config.toml
arch = "conformer"
model = "CTC audio transcriber"
norm = "layernorm"
moe = "expert_choice"
beta1 = 0.9
eps = 1e-08
adamw_lr_other_params = 0.0022
Rows from expert 15 of block 3, named by matrix and row number. Rows with one number belong to one neuron. Each number is 500 + 25 x the weight over its row's rms, rounded and kept within 0 to 999. All counts start at 0. Numbers have three digits each. After the name is the row's rms in percent of the matrix's.
# up: expert up (model.blocks.3.mlp.up, 16x80x320), inputs 80-159
# down: expert down (model.blocks.3.mlp.down, 16x320x80, transposed), outputs 80-159
up.0 099:482547494536522498471484485465506532516485480539500477528478513532509479459515513518535495471519515483538529504463489509474480482496466522514487558450493517515515546512500498453490485513479482466541508504496533526528497491494520508484494506
up.1 099:548502470472512484492544490509503498482514494467495461462464490489491551509496502491477490514451488494523441516481518491502517518518475483460480495485545459513467499514454554528530509525472462486542508471460515547531505486529514492489513492
up.2 101:517503523478483454541506520496483512494504527502503465462468484539487452548454516473524520473460513452517472462536444464502522498496483506430501535548478534493478454540499501505547504512472515525501513501512507489522517478491525541476481506
up.3 096:452538504511504465514502486479490518479544485440482494526481508516478522446521518506495491546541487474492456501516517483528517492469476519471497475544497506472482468487483540501528512488489503480477537476475469483511526493489486485480480494
up.4 101:499536557478529477533516491510495486519496535487507512464465470521503503503473483505535510484487542489514509499485528477491510567513534539511546488480504489492528495492509483508529508496463473508525477476495516527486516463505550493518471476
up.5 101:493503480518510497462501491497496486497490517547535506521451520500485500480511483517455478530492512558564516551548495501495469487500509508518505493455492497506482525485524557529526494496473505493542494531549485481457525518506505464533503470
up.6 095:493518513524511506464520526475472515443515486527528502525564499494474514481498464508457522515466515454520481490490503517506534518535546520480486483464483496498528452455542455508504478489504443493497477495519498500520475494506520501489492505
up.7 103:484515501545473521478580522490484464537505500446492530492511502493495499536473520516511495533481545525505497525533479485465507508507530519494526485449523465482475529498510484491480464476525513459496508533494543487499498499537581509506477487
up.8 107:443497502497463525496524495478454534438504464519493502528444497527514503471513484510486556490515500490528479528509499458514503519466510480515526486477475459547471466504427475494500514477524482500483513479502478511498446486517518473497516538
up.9 108:486493476486515512520491491505513453453451503486509474511504518490474534513488518465504519504551503472485488489514468516468485537499474513516494514487482496518531455494464447497480498543519506456533543517493466517501502493500479439480491495
up.10 108:494485514454490532484515516495521526535488506509456495511480494518515500528504529518486507502500519522486499470499445505482517499489541555494509488473494484516454538474502516467490524506490487478483484537454500492475460518528480487522487490
up.11 094:513492489490477542469490498487491486491466504510493499505539508482525513494473484493479512509521489516485496515511509488499498513525502526458508501513474469498484510541472489488465514518513475487472493496482478507506513490490494477497470449
up.12 101:539439516450500469513505501463511530491457563493482522501514507501503521531537523511493503510444462467512507457498534476504514511520482465507529468497512517468493474523502526510514502502510517485527477487457522486444522503525502514515551473
up.13 097:487533485491560503498465487533504502533475491506479494520503548524530501536482489523508520541495580496526556533494503512484526505519503494541483456488457487535523486477502535498478447506458501497515523501501490497510509551463485479481535484
up.14 105:534502487504488501526526522516485561511496543498537485510487528499506448520464537500537508482497518442553520541499493491514554512502484526496518535505488452500494515518499523509486448522488513544488498481446524500511490507514487490536507519
up.15 101:499491526504459496482479505496539493488497488520491508525520520501516496511537487500501516478432497489466502513461494485489494486531539498513484510557471469503493509540510478465526493515505473512503465489518503535491516529519501411495497479
up.16 096:485497524528459473470483517519488492524486499517507506517497528486468473444503464492531476492560490464519504487511479486465501492468537494525514525466488511441481510503501461499488443486547521474489545520492517478530531493443507503509489498
up.17 101:491507486465519522501506484492483484451498524548508473456527502498490455492532516494539473489473534511486481515483503498483541484499512494523526481494527472525460509491508509544504529472518546512512496488495539485537502466504480483495483503
up.18 100:520508457543496482485525527440504501509488509520513459496499514466516494508517455461439503490457476515561466491546532487485484447490481530508465526483456536480516508506498538506491520525498489502521475525485526508464507548559499484515516468
up.19 101:478518497524516495519509498491479475520519496489523505528437509544483458455497481496519531500503460501452522510482513456495507520466532524499506496540489483492505492567503507520533523514511547552498521512470546458463480557495553464506466451
up.20 108:560534446506528509488485492493518496527498499490500497526503511515503453534510558500517500503502496510541528516506511534517476538463509495464512510528490493489488499467518519522479472546508587495497459516497495538526541473525484495508519507
up.21 090:481487504508515473496528478472512501490517489498499480471511483557522487514459503484459506479540479498448484533470510494456492526547518541489496509476473528561497507514551488514520496471500529541500497475496533504494497490512520507509511507
up.22 098:529485538441508497480503508468520498491477448530513502525474520504501496523500487441484484491535480559492504450491480509485462496498518486499502531541507539516524483492539500510499480538467497532519497470554538508525470484488548450516515462
up.23 099:521488511469486484488475514513504505528502529541515490474477540481455495471513516499493494482466524491467519440500517438500487517553514518501507507471472516474502482524529520528571526475450486497562500507480498488535505520481464539518520502
up.24 105:495459418513467521521497464525486501473471499523498503512482536487511477540471521456475499522551535485503481504503530507515496498542476558507464514485516536563498505480532488483514514481488542500492478512479504507518451540477477479475490520
up.25 093:515439523528494516509523498468525512507547498461487516561495481515511490486444524535495506479500525496490512515488490545485465505502508540507502464463489464472499492480497511452510525528506530523451483457524520494535521554474528501461507518
up.26 097:493467490537489502479560459465517500525490511490513525481513468488488454471482489510431493489485494530520579499523514508517505509548468495486490494506508478515513517445498474501464540484470498511520464539465522485487435536489536540510496518
up.27 097:495511501527498468507503460456493503483518506521519548511527494486511445459454479496534521512479545541483502473487545510493493495461513530513489513517459486535507506488514505443515556503494508506498483491497481516495575492496492462500505526
up.28 099:512473477511519499494507487513481469486547534454474507537552487535499523503522475518496507475473486478503488512482505529484499501492502503469489536491486504480525465476507529504496527532527457535487525547482492511489539496498473556530558502
up.29 100:487469461498504496497476490500479481530470533480526492506474489440511518541499552489489499497562489483492516451492475481495525542502480502517461480474501494472484502505516524499532494524516506498549495461534519515456460525488528505506505526
up.30 100:525472491474496465505530522473511485461453504508499467502519486476463532494458547515488520463524500464504508512489509509548495505522486511523459510498492505509464519500488494495481468513502499484557475546516524551501523531529497511512450465
up.31 095:466471520475474478448508525493455433517480498479452511500497469477484471497501492477465502531507532525488548464413528523496488481474486498518511509535494552496493461539500483484470483500492481481540515509486501524540469481520488481507541515
up.32 103:495510550501541482516545494470490542508527538461508492477513456464529476509542511503523483488502461530471526510486479504500505514503468528512529552506465493518473490535518491510468515484556497482524506536490472542500536480512517533495535501
up.33 095:468538552485536491472515499460515518494487507467480500551506516454483547537457526460526480469469488510458488514487482438494507554523455454510566502497537498533457511544497447544487495508512481502485477503504471493504502543492486529478537499
up.34 105:523484462480482542513484522526509506526482517495491461476473505512476457546503514512507485475517506489468453455498533495482506534548474493571551510531492472515491482522481491476496495512508525525502483492498531500484495471502515501539532506
up.35 102:462521512518469471520505508510479495498476515447508489485491516486530523547525509496539512470512506477519465495497483445473464506490540529471519539538481527530521496539496468491481500484511530502520482528493485501515490497531538432478533529
up.36 084:554550477492491499449532465528534517495475513490506513493498495497492516547511493517513501529494499529512531499497531475424502510462485500513550522498493495543531461508514523500525490495507480512493476537470472496517502503486561545520480497
up.37 094:487492466484509512493463527484449547510502481469509469556461509517484515517530498515491477498482519452487472505486506518484538536483500480511476528497484497515551482549490474489469511544526498503519546487482503513537490522505557477502518530
up.38 105:523447469494527514512497491510479484468548521500472499531480541486508484511467456490463482416485502544544473495466483489461487498508493508515480538525560513494432506513498515458484526508524523493509503496507466533519483485468488484476540465
up.39 110:499512518511491494498490526455513500474478488466550487508529522475518510495503495515513487447475515496495466442496509536508484514484517515533536483532531522528461521493511519503495523552490486475471480502496494529482496500562522525532468535
up.40 096:489482475494498459517501533507508515465518515443493530496468496514463501562490500514477488488534486559493499459549522524507532486464520466491505509487491511500498493511493523516512527508513473517457488509487497494540509514496463496494507467
up.41 103:510498529488477536518544501478480481499534440491500541450506483509512508509507521493478484540498557510490471522522500488472514481537474520500478517466492454495496520501484516450462462487428480515491480483486526493541523489532488491518471439
up.42 107:510519540521490461522515562468484512539523462534495474478516455472503471487486485480529479535493470536481574483517496525547465467504517499494511524525536523494474489486531495528506548456485497497479486520495517520493499494522522494506476495
up.43 100:496415507559528488513519481499546478488496475487488508554490529468512512533496487507512512525514502494550496511513538501486472452486512487552456476438501477522476533464521492450490526496514530518501482521487483510501443472478494499501481498
up.44 106:489542469489466493482508554465510500461508467476496494502485484504473516459439543486468478476481517517498515515483507524496507522490522478500477566526530501537506532521496519494576464540500530498525536496490488507440522551549513479489530509
up.45 102:479485462537489482520542515495500498510510533488516525504529487498472537488469526524490532477516463510525503481417527484485521489469521465502538489527499494523485478471484557524507482506510469524537515498522490483512485485514525436511516464
up.46 092:465507533526509523514557486494453460497498508513549540461478473457538496504525471498457492521486517526552492452497461453556501479518515485536530522486494518509510453458485482526490470487529505500466488502463512515511524524522485519504518511
up.47 101:498493508478483521531509526439504487505471500453496472521467501493437465512513550475474486485538522494514502539478500563507525466546493521536506539486500484484473482483498483470493492488486523461455481496529504489518491474499500474524496505
up.48 102:472523492512520483523494512492505492543494480575487493485499528515523475457477465486473473536483496488467474525482558484556470509537507514523494475534482475480502480505510522466473517513528480513509476506478481486470489541490491524546475485
up.49 095:517499467498516532498517438447489479481510494475517466525488494507507488513516484479487508489425485495494541483506529459512530501487474561513470475565477569489498443508533495527502479540559481504493490519464489496523516514519500521525523456
up.50 104:473504495533529481497547549534499549510440518526464463494519482505451488488520493474521517488517526495467501477494493501469535490467529527516511483481454470516431461497572494490495479513511509512502473497500494502484493509495552468478506477
up.51 102:508490549462538523458486516464498510484532470524527510527463502463501528521541525489510503523515502475515482468533481490520498501532496515479488543518533530494475496524475555497477476490500483487516444496527520512523496466513466542441504509
up.52 104:471562499533515500509465515491490470505506487524532502496511515534455482521496486548525496452509555508520427506511462510559441526529505489444475507534509503502519543520546467499490472515501504488458530466481472526488502489480489491496496468
up.53 095:490520528495436534469475525502523501495489499508513491494454499513558527498443482499490519504479475509501499484533499510492533472487552519465503477507514494478464519477485467524472526473459527512501494450493515475520472457506548468490476509
up.54 103:514481546464454528537536492496479503463530466476487523487475468496478498498498491457533501461472537535501496516504443500519497492475544503481514474505514453493477491488497514521518525532534456531528530497543504522483523499486508529529511488
up.55 093:490521534503496466495508514490517484509501518491499484495499503546489476505506481500538446487472468486515507479476529486522468490502485486481513488488467499477496489537463546538532546531520525496492504481543485514457469511514521515478529470
up.56 107:499528511499487498504529500512473518549476489535526504482500520523464470522500515463493515512496519526501496476513496511525459495460480467487498498512499506491535517546501477496447495489474524476467483472506511509506501494484549508497481481
up.57 091:434462504473477473452513493476453517529506515518441534476499502503542446509469458469485509485537496478471495457502460454478508552529528501480469491455507510477529498511461520536520542526436497511513535516519521491514496511470505476476516525
up.58 090:480502498480513511470508482445482474462482510503470490508499460533524512483475537498504496465514517490497522479500510473521537456500483535517478474499540473496502483474454504516497473475502488452524550506496482484483482521497495495505443464
up.59 107:471510484481471476483507513514519489495522573480502485543512498509482500523440485522501499505485520488505497533513477491484550470536443472514531522540500498469479492495480507508492497467523506483519477484517510514459484532496505540483496505
up.60 098:513447475457489473545485521486520476506467509464500483538515523478507454506513481484499511504520489496538507525491491502539464510477510482494479505518488528469508479488475472475491501461422511464530510496504558474518491480477490508500482529
up.61 101:545508424510547528505499511521479503507493446496512455503471449469509513493510475467485508523498506484539487523480517477496507510526459479536478508530492530479557488499539479487521457474494528518499537481485493504432522469481479503482491529
up.62 098:520526519520536569467509513479514518488515437487498444474514474476521499511539540434478514477524469467502528550533524500459506496510465527463489498491494525516485527497508510517441503495528465485562493499480525522482527474541548512482483501
up.63 097:503546454481471547507478484502493513538501467471467495498485466493481501498492493525475498519510472459520492479472518463443491496475540512479528491544474471535482467473511471541488494473452504483527492498483499494482451485503533510528516511
up.64 098:466479435532510494504497489519519493505477483480483461531516464507510469452490488482493469539483469518497528509546519515537528493496468476512455477499453509520489494513464539477539509491493527484498497504490488536503486519553516505502474489
up.65 104:505539499481549510484476507456506511475542517520520499522505481489522528513551481470504507483487507484489534489481506487478505480529492509530500538550500474512500515554499506486502522510480504516484495468485514431529514497508478498504538505
up.66 095:483483519498469529511494485503514503479503505528488483482510494472452551519482499465484506475490530524492560505494485469490504475512508521514477497493472542528495507437498500508496558535454502460556578486517481501545501501567506463521456487
up.67 101:488470450468469480503536519523479479507472493546499459483516527513570554570461490518480580490500512514533464466522505447529493512515520540514503468482481545540516520523488519489529492495517503523506472468516489495481448468537554548477502498
up.68 107:509442492497530470522497460474463463487510467532528511533516477519534471480547517512457471545484522496502484461512543536501514493506523498551517541527505507511477473486536499458524505465507494497485458511449474552513527499504447482506518468
up.69 097:454507523541480453508515514508517492441465512521505510495440467533490488478521517506477457501457491518521486474468504469490526502482543513512481465487517514521535525495498527511511522499500481506484532511545563442478488475503525497499464501
up.70 098:454503495526495514499479486488492501480476514470506520505480517474507487495477517545520505480450492516496483491475536493476490474468499492497482465527545476519473492513443503512525486455500516529449579507506513513461456505488517510498488475
up.71 094:474474527508462524503484489515494513477508471553480506504489547520462517513559538491516507527510503471495491468544509473482484502517545481470500518547481499521489537440532485523457475516536523526470536474500545460498500479486530459494512513
up.72 103:509470517485516493518495537535486522526488512483500495482523491578491484499523506491515507500512481480489534528437535459492543536498519490508500469468481507519481490481500536471497483504502496528491526482495511496514518446501475521514482488
up.73 102:441484489531531467505456488492533516486517460496462550519500476517553473550476489535498502460468485471524478466525527523507486482502511435568530497482521484500528495497522499504534468535483506478492485469503532506485509471536500524511515478
up.74 100:508494548518506500502473495550515512520484534515491497472517519492530489511474479506469503481545528488531513495489500498470506512481512461525508489489542472534526491473486444511480517497512543519503491474557545520451484491495512507512511517
up.75 099:476521505534536503540494452534486491479496473470481534497532509505489508513496505531465529529505504470521480508537463522497558537465498547515509479465495520513530478470478496511499487488517533528493482482547509457460475522492516539487483495
up.76 103:454494489483534479455508546494491485519478509545506508479524517488491520516498466477539481435519535517470504510542507510524499518493453504472467517447480487472489547501521490493517496518484516487499507505475479492495537496534512480537473513
up.77 102:498486491521461529517484499517579527443511524464499519509534489444483482488506501527557482513538502537552490531506504497522511477465532506547469510525498517487481496481468522492498509449489462545532500506465513496475541524441469479520486523
up.78 104:505466514482461500530487492532508507450459541452483530510502502521505491518519497514530473464476505482464502498486548491514509518527482467530489558463529513497489543507499470507489484498488473478472503514528490478511486534447467528502529507
up.79 097:468500518506513528455487508487489528522502490498514487545514495484472495522514490522503473499499498520523459534518535475507531464505531508465457525455541503471480485501510497522475541519509553526541511491546517490513465511492497489508524453
down.0 098:523501512489508512522495476534460480485499527525505501534455481475531485511502521503501483511500474448544519546484470486501522463487529491489534469482491481475507475511508503488464484464480504511512493452509534512502453489473495513543500500
down.1 098:509483490505466508493524481481484506537439523488547495495515518496507490478504514501481503472479542491519496519545491519533510527504549526473496506452497495501452506535491484518535482515477491476478505534493458504506483443512533488509492476
down.2 097:513504475499504481510502533517518514515462510541504504513467487465442533497496490535517483512507504496517476516495495548524465485448490504483543534466507540495474525527475554478491480488488501485501533470522463461497504469504467506501496445
down.3 097:466494505515476494465499506528538486490531454510501504531488550491515485492505467518536527464500471502527516555471493522481457490501459518484483500527495461500488503488455477480484476496504504486469548503477469501508497497470527526494474491
down.4 098:506502462478468501510528540537490564476520498544507506510495499488508492503489502492517508466531469521509475510471491488469495493515441472505523498513505463450520488482485518481547512487491491496511512559508483511479453533479500490487451494
down.5 102:507506504487441520514514494494561479469479457496544527517470432482529500500504540532456539464493522500500460541494440520487536489471505494496507512459485486534488514494482495494496499479516503538483515487469510533507495530493495452505513489
down.6 096:498518517467535499530470492506504481509501479478546501487488466515518503448480503529476486535543499485519558476509510495504498473492502508486492505500559482518489511537497505517460486519558507482487480496474484499490539478501502535464471524
down.7 101:520476542473488518483505491497473470466470538497464531487498505516517517549499472461548496519479520512555501463543555517478527508480481513463449542495524505500507499482514515457558495515510527504492468435526481496470512484469504467478494517
down.8 101:540508511440495512472454514528487496499552456480556508471532450518485515546501552509475480503513481484502538480519493474514461465486513512519534490484512436498498486513485507539506529501556456494472492482508518481492466499508493522517510521
down.9 106:491527492490476489529494497510503536527477492509533518497511486490441516525460545483518538508495456474493527472508471480499505497485502508507508482502523516523497485485530503502521537487461468552546535506480540504490551508490444524521481523
down.10 110:531521496497484481461545463484488485477549517463487524513520456423489491473487526489492443527519504482455517457514524513499499519485523517514534488480543511509477493532477494517489492545494491491482486519481477503460486463498537495471483526
down.11 094:530517526504493498538509506511525496485459479505530522491561543515475491546533491532536534554494501529491522462498501536525479467487489520451447449523496546503495537469481519479496497472519465510524492522519493430517503481516497496511531476
down.12 099:497478490476472526505480497513497520506491540509526514468516511530473473452474515493525476516501489508463491536497535502490472517543505517512471483448470482508532466459473485485518472550507552507535499494562512494451486495499500476479521522
down.13 098:468513533525481496505501484436473515490488474447507506505472483461524485500479539478502528495466472514497471556424521518513503480531504505483470473518483495485483481545513529529509496467537473451521494547523537472511528527538485494517541529
down.14 104:508487495477491489512496485466518493523518501513512441466519483517515472453438478493495474495517454504534533522452467520478517505458515550477504513512509511497497525499454487526503515517498478499524499495502518522511503444507516517492488489
down.15 103:493508499528514533529523530533461482488477528504498508471488515473482567487507467529524479441490543497486513492556514488522512427456486516524453538485521525471508477526509493462523501540485473483494474480563516495488526478544498500503508466
down.16 096:497477526523502517517466526498521531464507487485488470457496495521496490546478518505495522492499514482493495495490453531503529451505544465495505463495473509523516517482514524475512516512484512545523526507513487540484491490496445507492488460
down.17 103:462502477489511491527510515487483463508504524527505450485467524477514481499529504521484505483579562508485476508547498477505465504474540502549511503539527474514506577457504564524499474495483505482491495492480523493478520493526520510456522493
down.18 105:513536518547522495471477470524501490518464465557514493535500503461534508503532457516496541527488470490488517523489510485487482547488499512500447510482504490505524524509535519509529497499546522500451461515518477477484513515549484589502493547
down.19 099:496487489513482511470531475497515504456532442460486494531478505498500519517514486504492530503522469514516494536454496512503504509472487501522508468484506470531539482548486543483516505496511467540511504498523559439547454490481494486466493501
down.20 107:529519480487541543503491511492518476507506479507522562485476522507476458510517502516462483483541504474442487482477490501495476482518479484505512480477504487540539489467449536467501537453471465573510472528485520491461494497477476484499535476
down.21 094:476527483502547454459495504470495469479494454503528500473491536498542510477465445479526516510531507473555484473528505495526491504507517519536499466464456479532500515480505523531545515448486518497499498492514534494461497486534537512521514480
down.22 099:442523517509491472518456500508449503499491503505472514507509487498475527474456521552508509510486468497558515527494523478500492504520499495503484480508485510537494466479468532432552481484501529490523484466515504525502515478515505499510465487
down.23 104:509509498486481467450443471483480497516483465491496492519497518527441440489474508549475488485474464507493478557495484492533498521494490483527479513518448457484478519493532476501496473488473492472484504524489507495424501492509506454504491494
down.24 105:474491529500510465494541515507518509509469477485510472500468481503463505440569488499504468498510489484521494510507508487506514545512561469506513466474492497493477516523499507506532495483505528481491492472537510530494498495492446544554499499
down.25 092:484426505528496486484512477504486507480515475508473494485503459495497493540458493458485479525509473522471489554497495488492494536558471506523500527501484535472474503505559499501510451461492488470483543495504489459481494476535506507462491514
down.26 100:522500529472486486502555507536480496522506550508535539501480491497509493506484504482516507492474472542477478505478459502541538467513511520498561504467475489512465464494496469496538477499519451489480516488535469514532489519461478534530514477
down.27 090:500505567490479518505554509509492479501521526470503489540499493525511533507484518475501488495555489522485514527553520556504529487510453508478504482507538482458489519507508506521524501484512515509513496531517524486495517505505468490520543484
down.28 099:464490478517543501514500485499521502463477490486533528503506481508517516479560496508483507494515497493474518547481529542556510504508515502507486543458485507519494532546519487527464485529457497462500498520485536491489529474528451468536499502
down.29 095:473478513449515497547481506470480497495482555534495505538512469504537578549501487510531477508478493495516495491535497525435490544522529493478519517483497487498505518498544522493482533532464531475504506526491497494467522474498517512492485508
down.30 099:496542505524471503515495558539473506496489481504513540534486512513448456517530512478535524532462463536534526524529480501523506527476495453450515481481559527528464509518510471508524505500476453483517504445480460515526490483498500490497499479
down.31 097:490459515471499475535471497501501480510489563492495482486504463520483533534487501459519458509507501553542517468501501494518539509465524490435528535519468483516496472499542522469517494480503496485456473538542487531501478517500510456492460543
down.32 102:464464489499465528482538486468503475481490531487428538489520511495525513516513540499514474522509456508493470492471465491508524471499442507523492515514474531477514519532483444510465485532498453495500497442524539486494515515478521502486484485
down.33 099:529492513445492489509493474469459545545495504525494482453459500510493493449478516436471496516482526487478470478542438497489545504493522530519474549469458502481494482487518542469507494533460477513504519496523475505515484501511475480492499537
down.34 102:520494481514527469541539483513516508490538521479511516493522493523516466471513461510481513496508518498497482494501488511482454535507537480498468477471522530561517519513531502470476498499518480491492449567516502544515504509549493496480502501
down.35 107:483500486517495492510556508496466522508478517524509499454550471502564530488587498518502530531446495535520525444514489461466555485515504524492495508486528564496537519521485472539504513505482519485493496491538551520465487465495504482489503509
down.36 088:504514513533545468484515486503504477522484516454512456444537536461541535526522460492499472492478462500543520475496521500536486492486518474481446470442445489476459468491505514478477487548470502507491457498522507488536490520490544500483539530
down.37 096:479514466478538509508483507475496484492479484543566532540458463509499544451547530531503501513489510520497504500477534522538498527480534480509519485560558481534512522499518460535505438470522542510549493505464485485516474514586510491492522484
down.38 107:528512491525488485499463450511507528476541528452546491517523476494481526450512492531516506481507476455450521480525488475481542534551478492486485476519532511501529477495460492513533514482508512513508497474523494509540545511509511490487515480
down.39 108:513490530499480521567516520499500532472525492492485498459531560524518500490477477542497511525483526520518526423541517515487495465506494526513458488486506473495493494457477492478475514535485496482490466554497468501513521529517522429502494449
down.40 101:507520511505522468468494483490492517473526475473488486471508493512485459512523502470487526510465483496458450523510461497491535491499569548493497540561461468506522521494457533521441506507519485472455517484504519468478511504511539535531546525
down.41 100:526504456539506476499490510527459499475506500521496461475489496488502474506496475474485475533518522509487478525495504515507512500540474513493472519504530516487486504522520485471524503509483544479462501530521478454469448480526524525479476561
down.42 112:497565494486493491468476502476457479504549510516485503500500525502503499505512516492521470494465518507510477481464504512504564489447500496470466503484513488506502468513461516484488473503544535511510520531536490543533536493494495484537511488
down.43 100:516494474520488530505497542477508537499484538484472483484519487458517521520479508485505518496539536520509481520496482500496529495459478523506492569517500467522542464469542457533451552474471495480469513540477499492524490483516522509510499510
down.44 104:504501538551544473519482512466459488513496528498510491505531537509489503524515499523499534518484458488536562520523523499564553497520506472494498469503513498537503500483482527475482529501462474501448496521451501475520525495499503524486504470
down.45 107:526523519538491524521499505482477491489494510517489452507508519556487490492475512489531494510513487494511513504503490473459496508540474547488537491516497484480464476545493486553446514466511526511476502464500513529527486492492496486479474523
down.46 099:494476493524491503505471452489507496506516526456462491500525497498536512495522499507507546508501517482486546484471510484464502446441527475452507508476513502521459533489483515518496505536542532455492482515507506506504539463540460499520525472
down.47 098:516520536499472497454506494502475522507530504495495422496549505481499519496429462458506510496457514485487465473488489522488473504499539512466479502567504541495521473487555574490472484502475521511485498460471505560525495520512504511504467486
down.48 099:484529503512483521517494518516560497512513513476488518504515528437484531531524461476522523506536533484509487494491536498535469496466504521520523504469466504478495490513475529442551466514556492514527541515526507551525517526475508523439504457
down.49 101:523505514489526526495455467458496491488471495504459470476513476495467506495521537486484547468509475494478498490507493472498461520502518456513489509496514485474487516499483495513499479496467436521487451505492458546494585475445503485543458494
down.50 102:476507504489514495519487487473487494520517509519496499502434519478515516505494502509511512517465544485518534437557501506499495455503467541535528432473480526497475525492515511487476543471565521502528496492515500485521469515489454525467507476
down.51 095:466474489484498507470541496464517458506529474502469487551521510493454515515542508504505486473517502491548517477501540491558471499488456526480472520483474518496484519499510461568542548513439516483548508473482437520466518487468493515503506517
down.52 102:502485516510514524532470503495521459512504469500532509533494514491493441504519465503519514493512534493512540508484488490437506523466551490478468540498542510466541499559523546489499517459486482482504477512491505494522541476495518534478542514
down.53 103:496486523458505489495520523516510486475496473498529470474551499488540520521475515565532502439511539530482507534523487515476524512515502509508518530501476483493520484486486519516504510478522519486483512495489502507460523511499482505538499519
down.54 095:473548484472533484473501486466538483504518453510470503541505469509497483521507509513540476480501436521468493466535514486544500474468500463508518512517516451525495566471486497532504461540501494469511519534461505510469462470482498526456474460
down.55 092:481463505439507438507553497492498509531491480436467506502463518510516494449515516550520508541527498514504461509474525464507472474504531441488518498508482518497476529511494507462503492496490507555477458516516534482526480525482539452520494542
down.56 108:458496530477512527525496505518492518532476512502494480479496556497507509498508456524479492518487513515508496468494505517492502505479499507488514543506459520497525492498502471532503503484483512533469501449489467483501537500499499502516500516
down.57 094:499493505498495453489527526501461491486509474448507485543494468510519517542457508489506511432473482498493478497483538525514503549544537518505508461535517485451486456477524489486487515520437495491512495467483552495515480513496490525522518489
down.58 087:486493505497489533492481492523509507486508457482522475496475489537508475495553463488508484525478529451471487543492409500494466501527506452508517510523539479494495507503472484520482500488533496493483523450539466487499515485526530498507503495
down.59 107:550478482525520502537473531529528551517510483516480542500516467452533460484509506481542509494532504488530505518493450499507502523499552521520502491540451480482479513528526544482540495503499482480522487508521512482518498585487447508538508531
down.60 101:539480583531521480517468483561496514474488502512511476504502494511428480512498490524485493501507533528519475483481524468537462510474538518490468480502489439489493481479534487525527496475511512524500479482520443536545434483488478508513483484
down.61 095:502501492507534500501506492506545546487529522447480475515530534508513482488512523526511504440511541478476489520521545513468503523452490514506475440519493496566517484536501516483485533478539552541499535502471508516527489523477503498501485455
down.62 095:526472526490524496464466495452515478487506487458495519528510465466552527463484507445492508516506473472499481529507520540481519473529484492475534476488471535530523525526551484478516466497537516503490488455501500472485528509508493481515482556
down.63 099:501479462469466520503462511508472518487519521504558424549517561494470509497496495534532510492509490513504475502461516515492489503501538481442516480508536515506504466505509488535508511482522494516479458507505535493544504523569515522488486520
down.64 101:541531507539494530519475512495475445522526496512540505508500513503503502531456480472457547529502468490532515517508510499543514510533485497451537571487544478446488551479472488497532511500523478503487489463523508497491510493462500483501490504
down.65 109:471498490482478524537481509494465485494504498537507555542476484520506510503468469475472512463455520522510483496506542502448475490523464494519468485524512512494512508518477460492487500548496493486477481509527486528531471524548514523464502510
down.66 098:514566517506555481497510506456514471510494547543501492502475509499471521504473518529480481482434518473469510535533470478502543498516446442505497470504553488467482509467511463505527480496507504506509506478494465478527493477525490484461445492
down.67 099:486490469478522497532476490549504493492497524500524480504483479475527484471543469532493525519512533482492511534485525513497503546442487499495470470511508516528496502515511503550493524492468524466497464558494479513508497524527487495504498478
down.68 099:510485492484492516468468508545462478524509540510519496534496515509480524514488487482516490489502477526498508438486506534464484557507510503449521490540502525502497514533514456499497501500453497488556514483477548503490525543485534531452508491
down.69 102:531536490568479509458490515493442510490505475464518536502461530498474480489507513465506483522487486478501510499483531477526480519470500555472476488482513515485542491511476494480513486516506494542527487512458504493488510522485498490506482496
down.70 098:483451516518494533508469556491541474471489519509475517448486561533482518504501468518537502481501537491489512470496453505498518484512509506528527485497513480523504504510457490488527484499555466480526496534490486486528510566467481455534511528
down.71 092:503515545531474466500468474520495522507534512504479481504559517448495545491496518502529509530511480482502490501534521476471499504470493511493518486503512502495503513531512449503486517556514499502502488545490534512491460477521489505533460492
down.72 105:486499530466531452541467521507503494476508473532542510467506481548560498470451502481456516494536492527480514507528483508543476526496478493528512467510542507494511535489545482499533523462538526471477530472487523481502480496445491471474506508
down.73 102:553491526522509506484493452472522504497498488473517529484504473528517570511495485507498514475553487498471524496477522516508491494546489508527499500506495559518515503522499555490512521512459539508512508523490506494469522499479557475421501470
down.74 100:535508482489533509553460489507505521465545449557489487476470527534533478487492569511484501483495501498494476504502504475528471480527547477491492549511543476458575504516469501518508554509521524520530458503513491454467460443514473436472466519
down.75 096:537548484510489470476477518488536510455468476489479499500495488445503537473527537473533530517484472555523492487471544476540523461486474466476483498511480508488518498501511518497472461481532529487505513539486488457470507498492513515491483491
down.76 096:524489551512465520436531508452442484506520501495468554494503502478471544494459514496500529539497516508499477547491520479468474488512535502462557419497528516480530476480516527502461504524499503490461532447475476519513482465484517489496510520
down.77 098:490539525465521488493468461488469518495503472544477491494495548543550494469463515473493470518533494508538532512541490532475487508540482512502498509477436513501515527529501516536480484451475522454502496491529495482478480486495482506497509480
down.78 097:513492490498511513534497516561428496539495544499489517487488531515496502457516503476471486506472521507528516497535471466515485532510469492509476512460461497486528537474494427496502509489504500503487463521480545494510528506501446520511514528
down.79 103:477495450491517452476511528521483482466452540488525507505489498492517468517519497516492448488459514490523540467485495525496530516515533500454458488519488476496519492492525518457494514530504493522538499430491519481532483513489501526504459463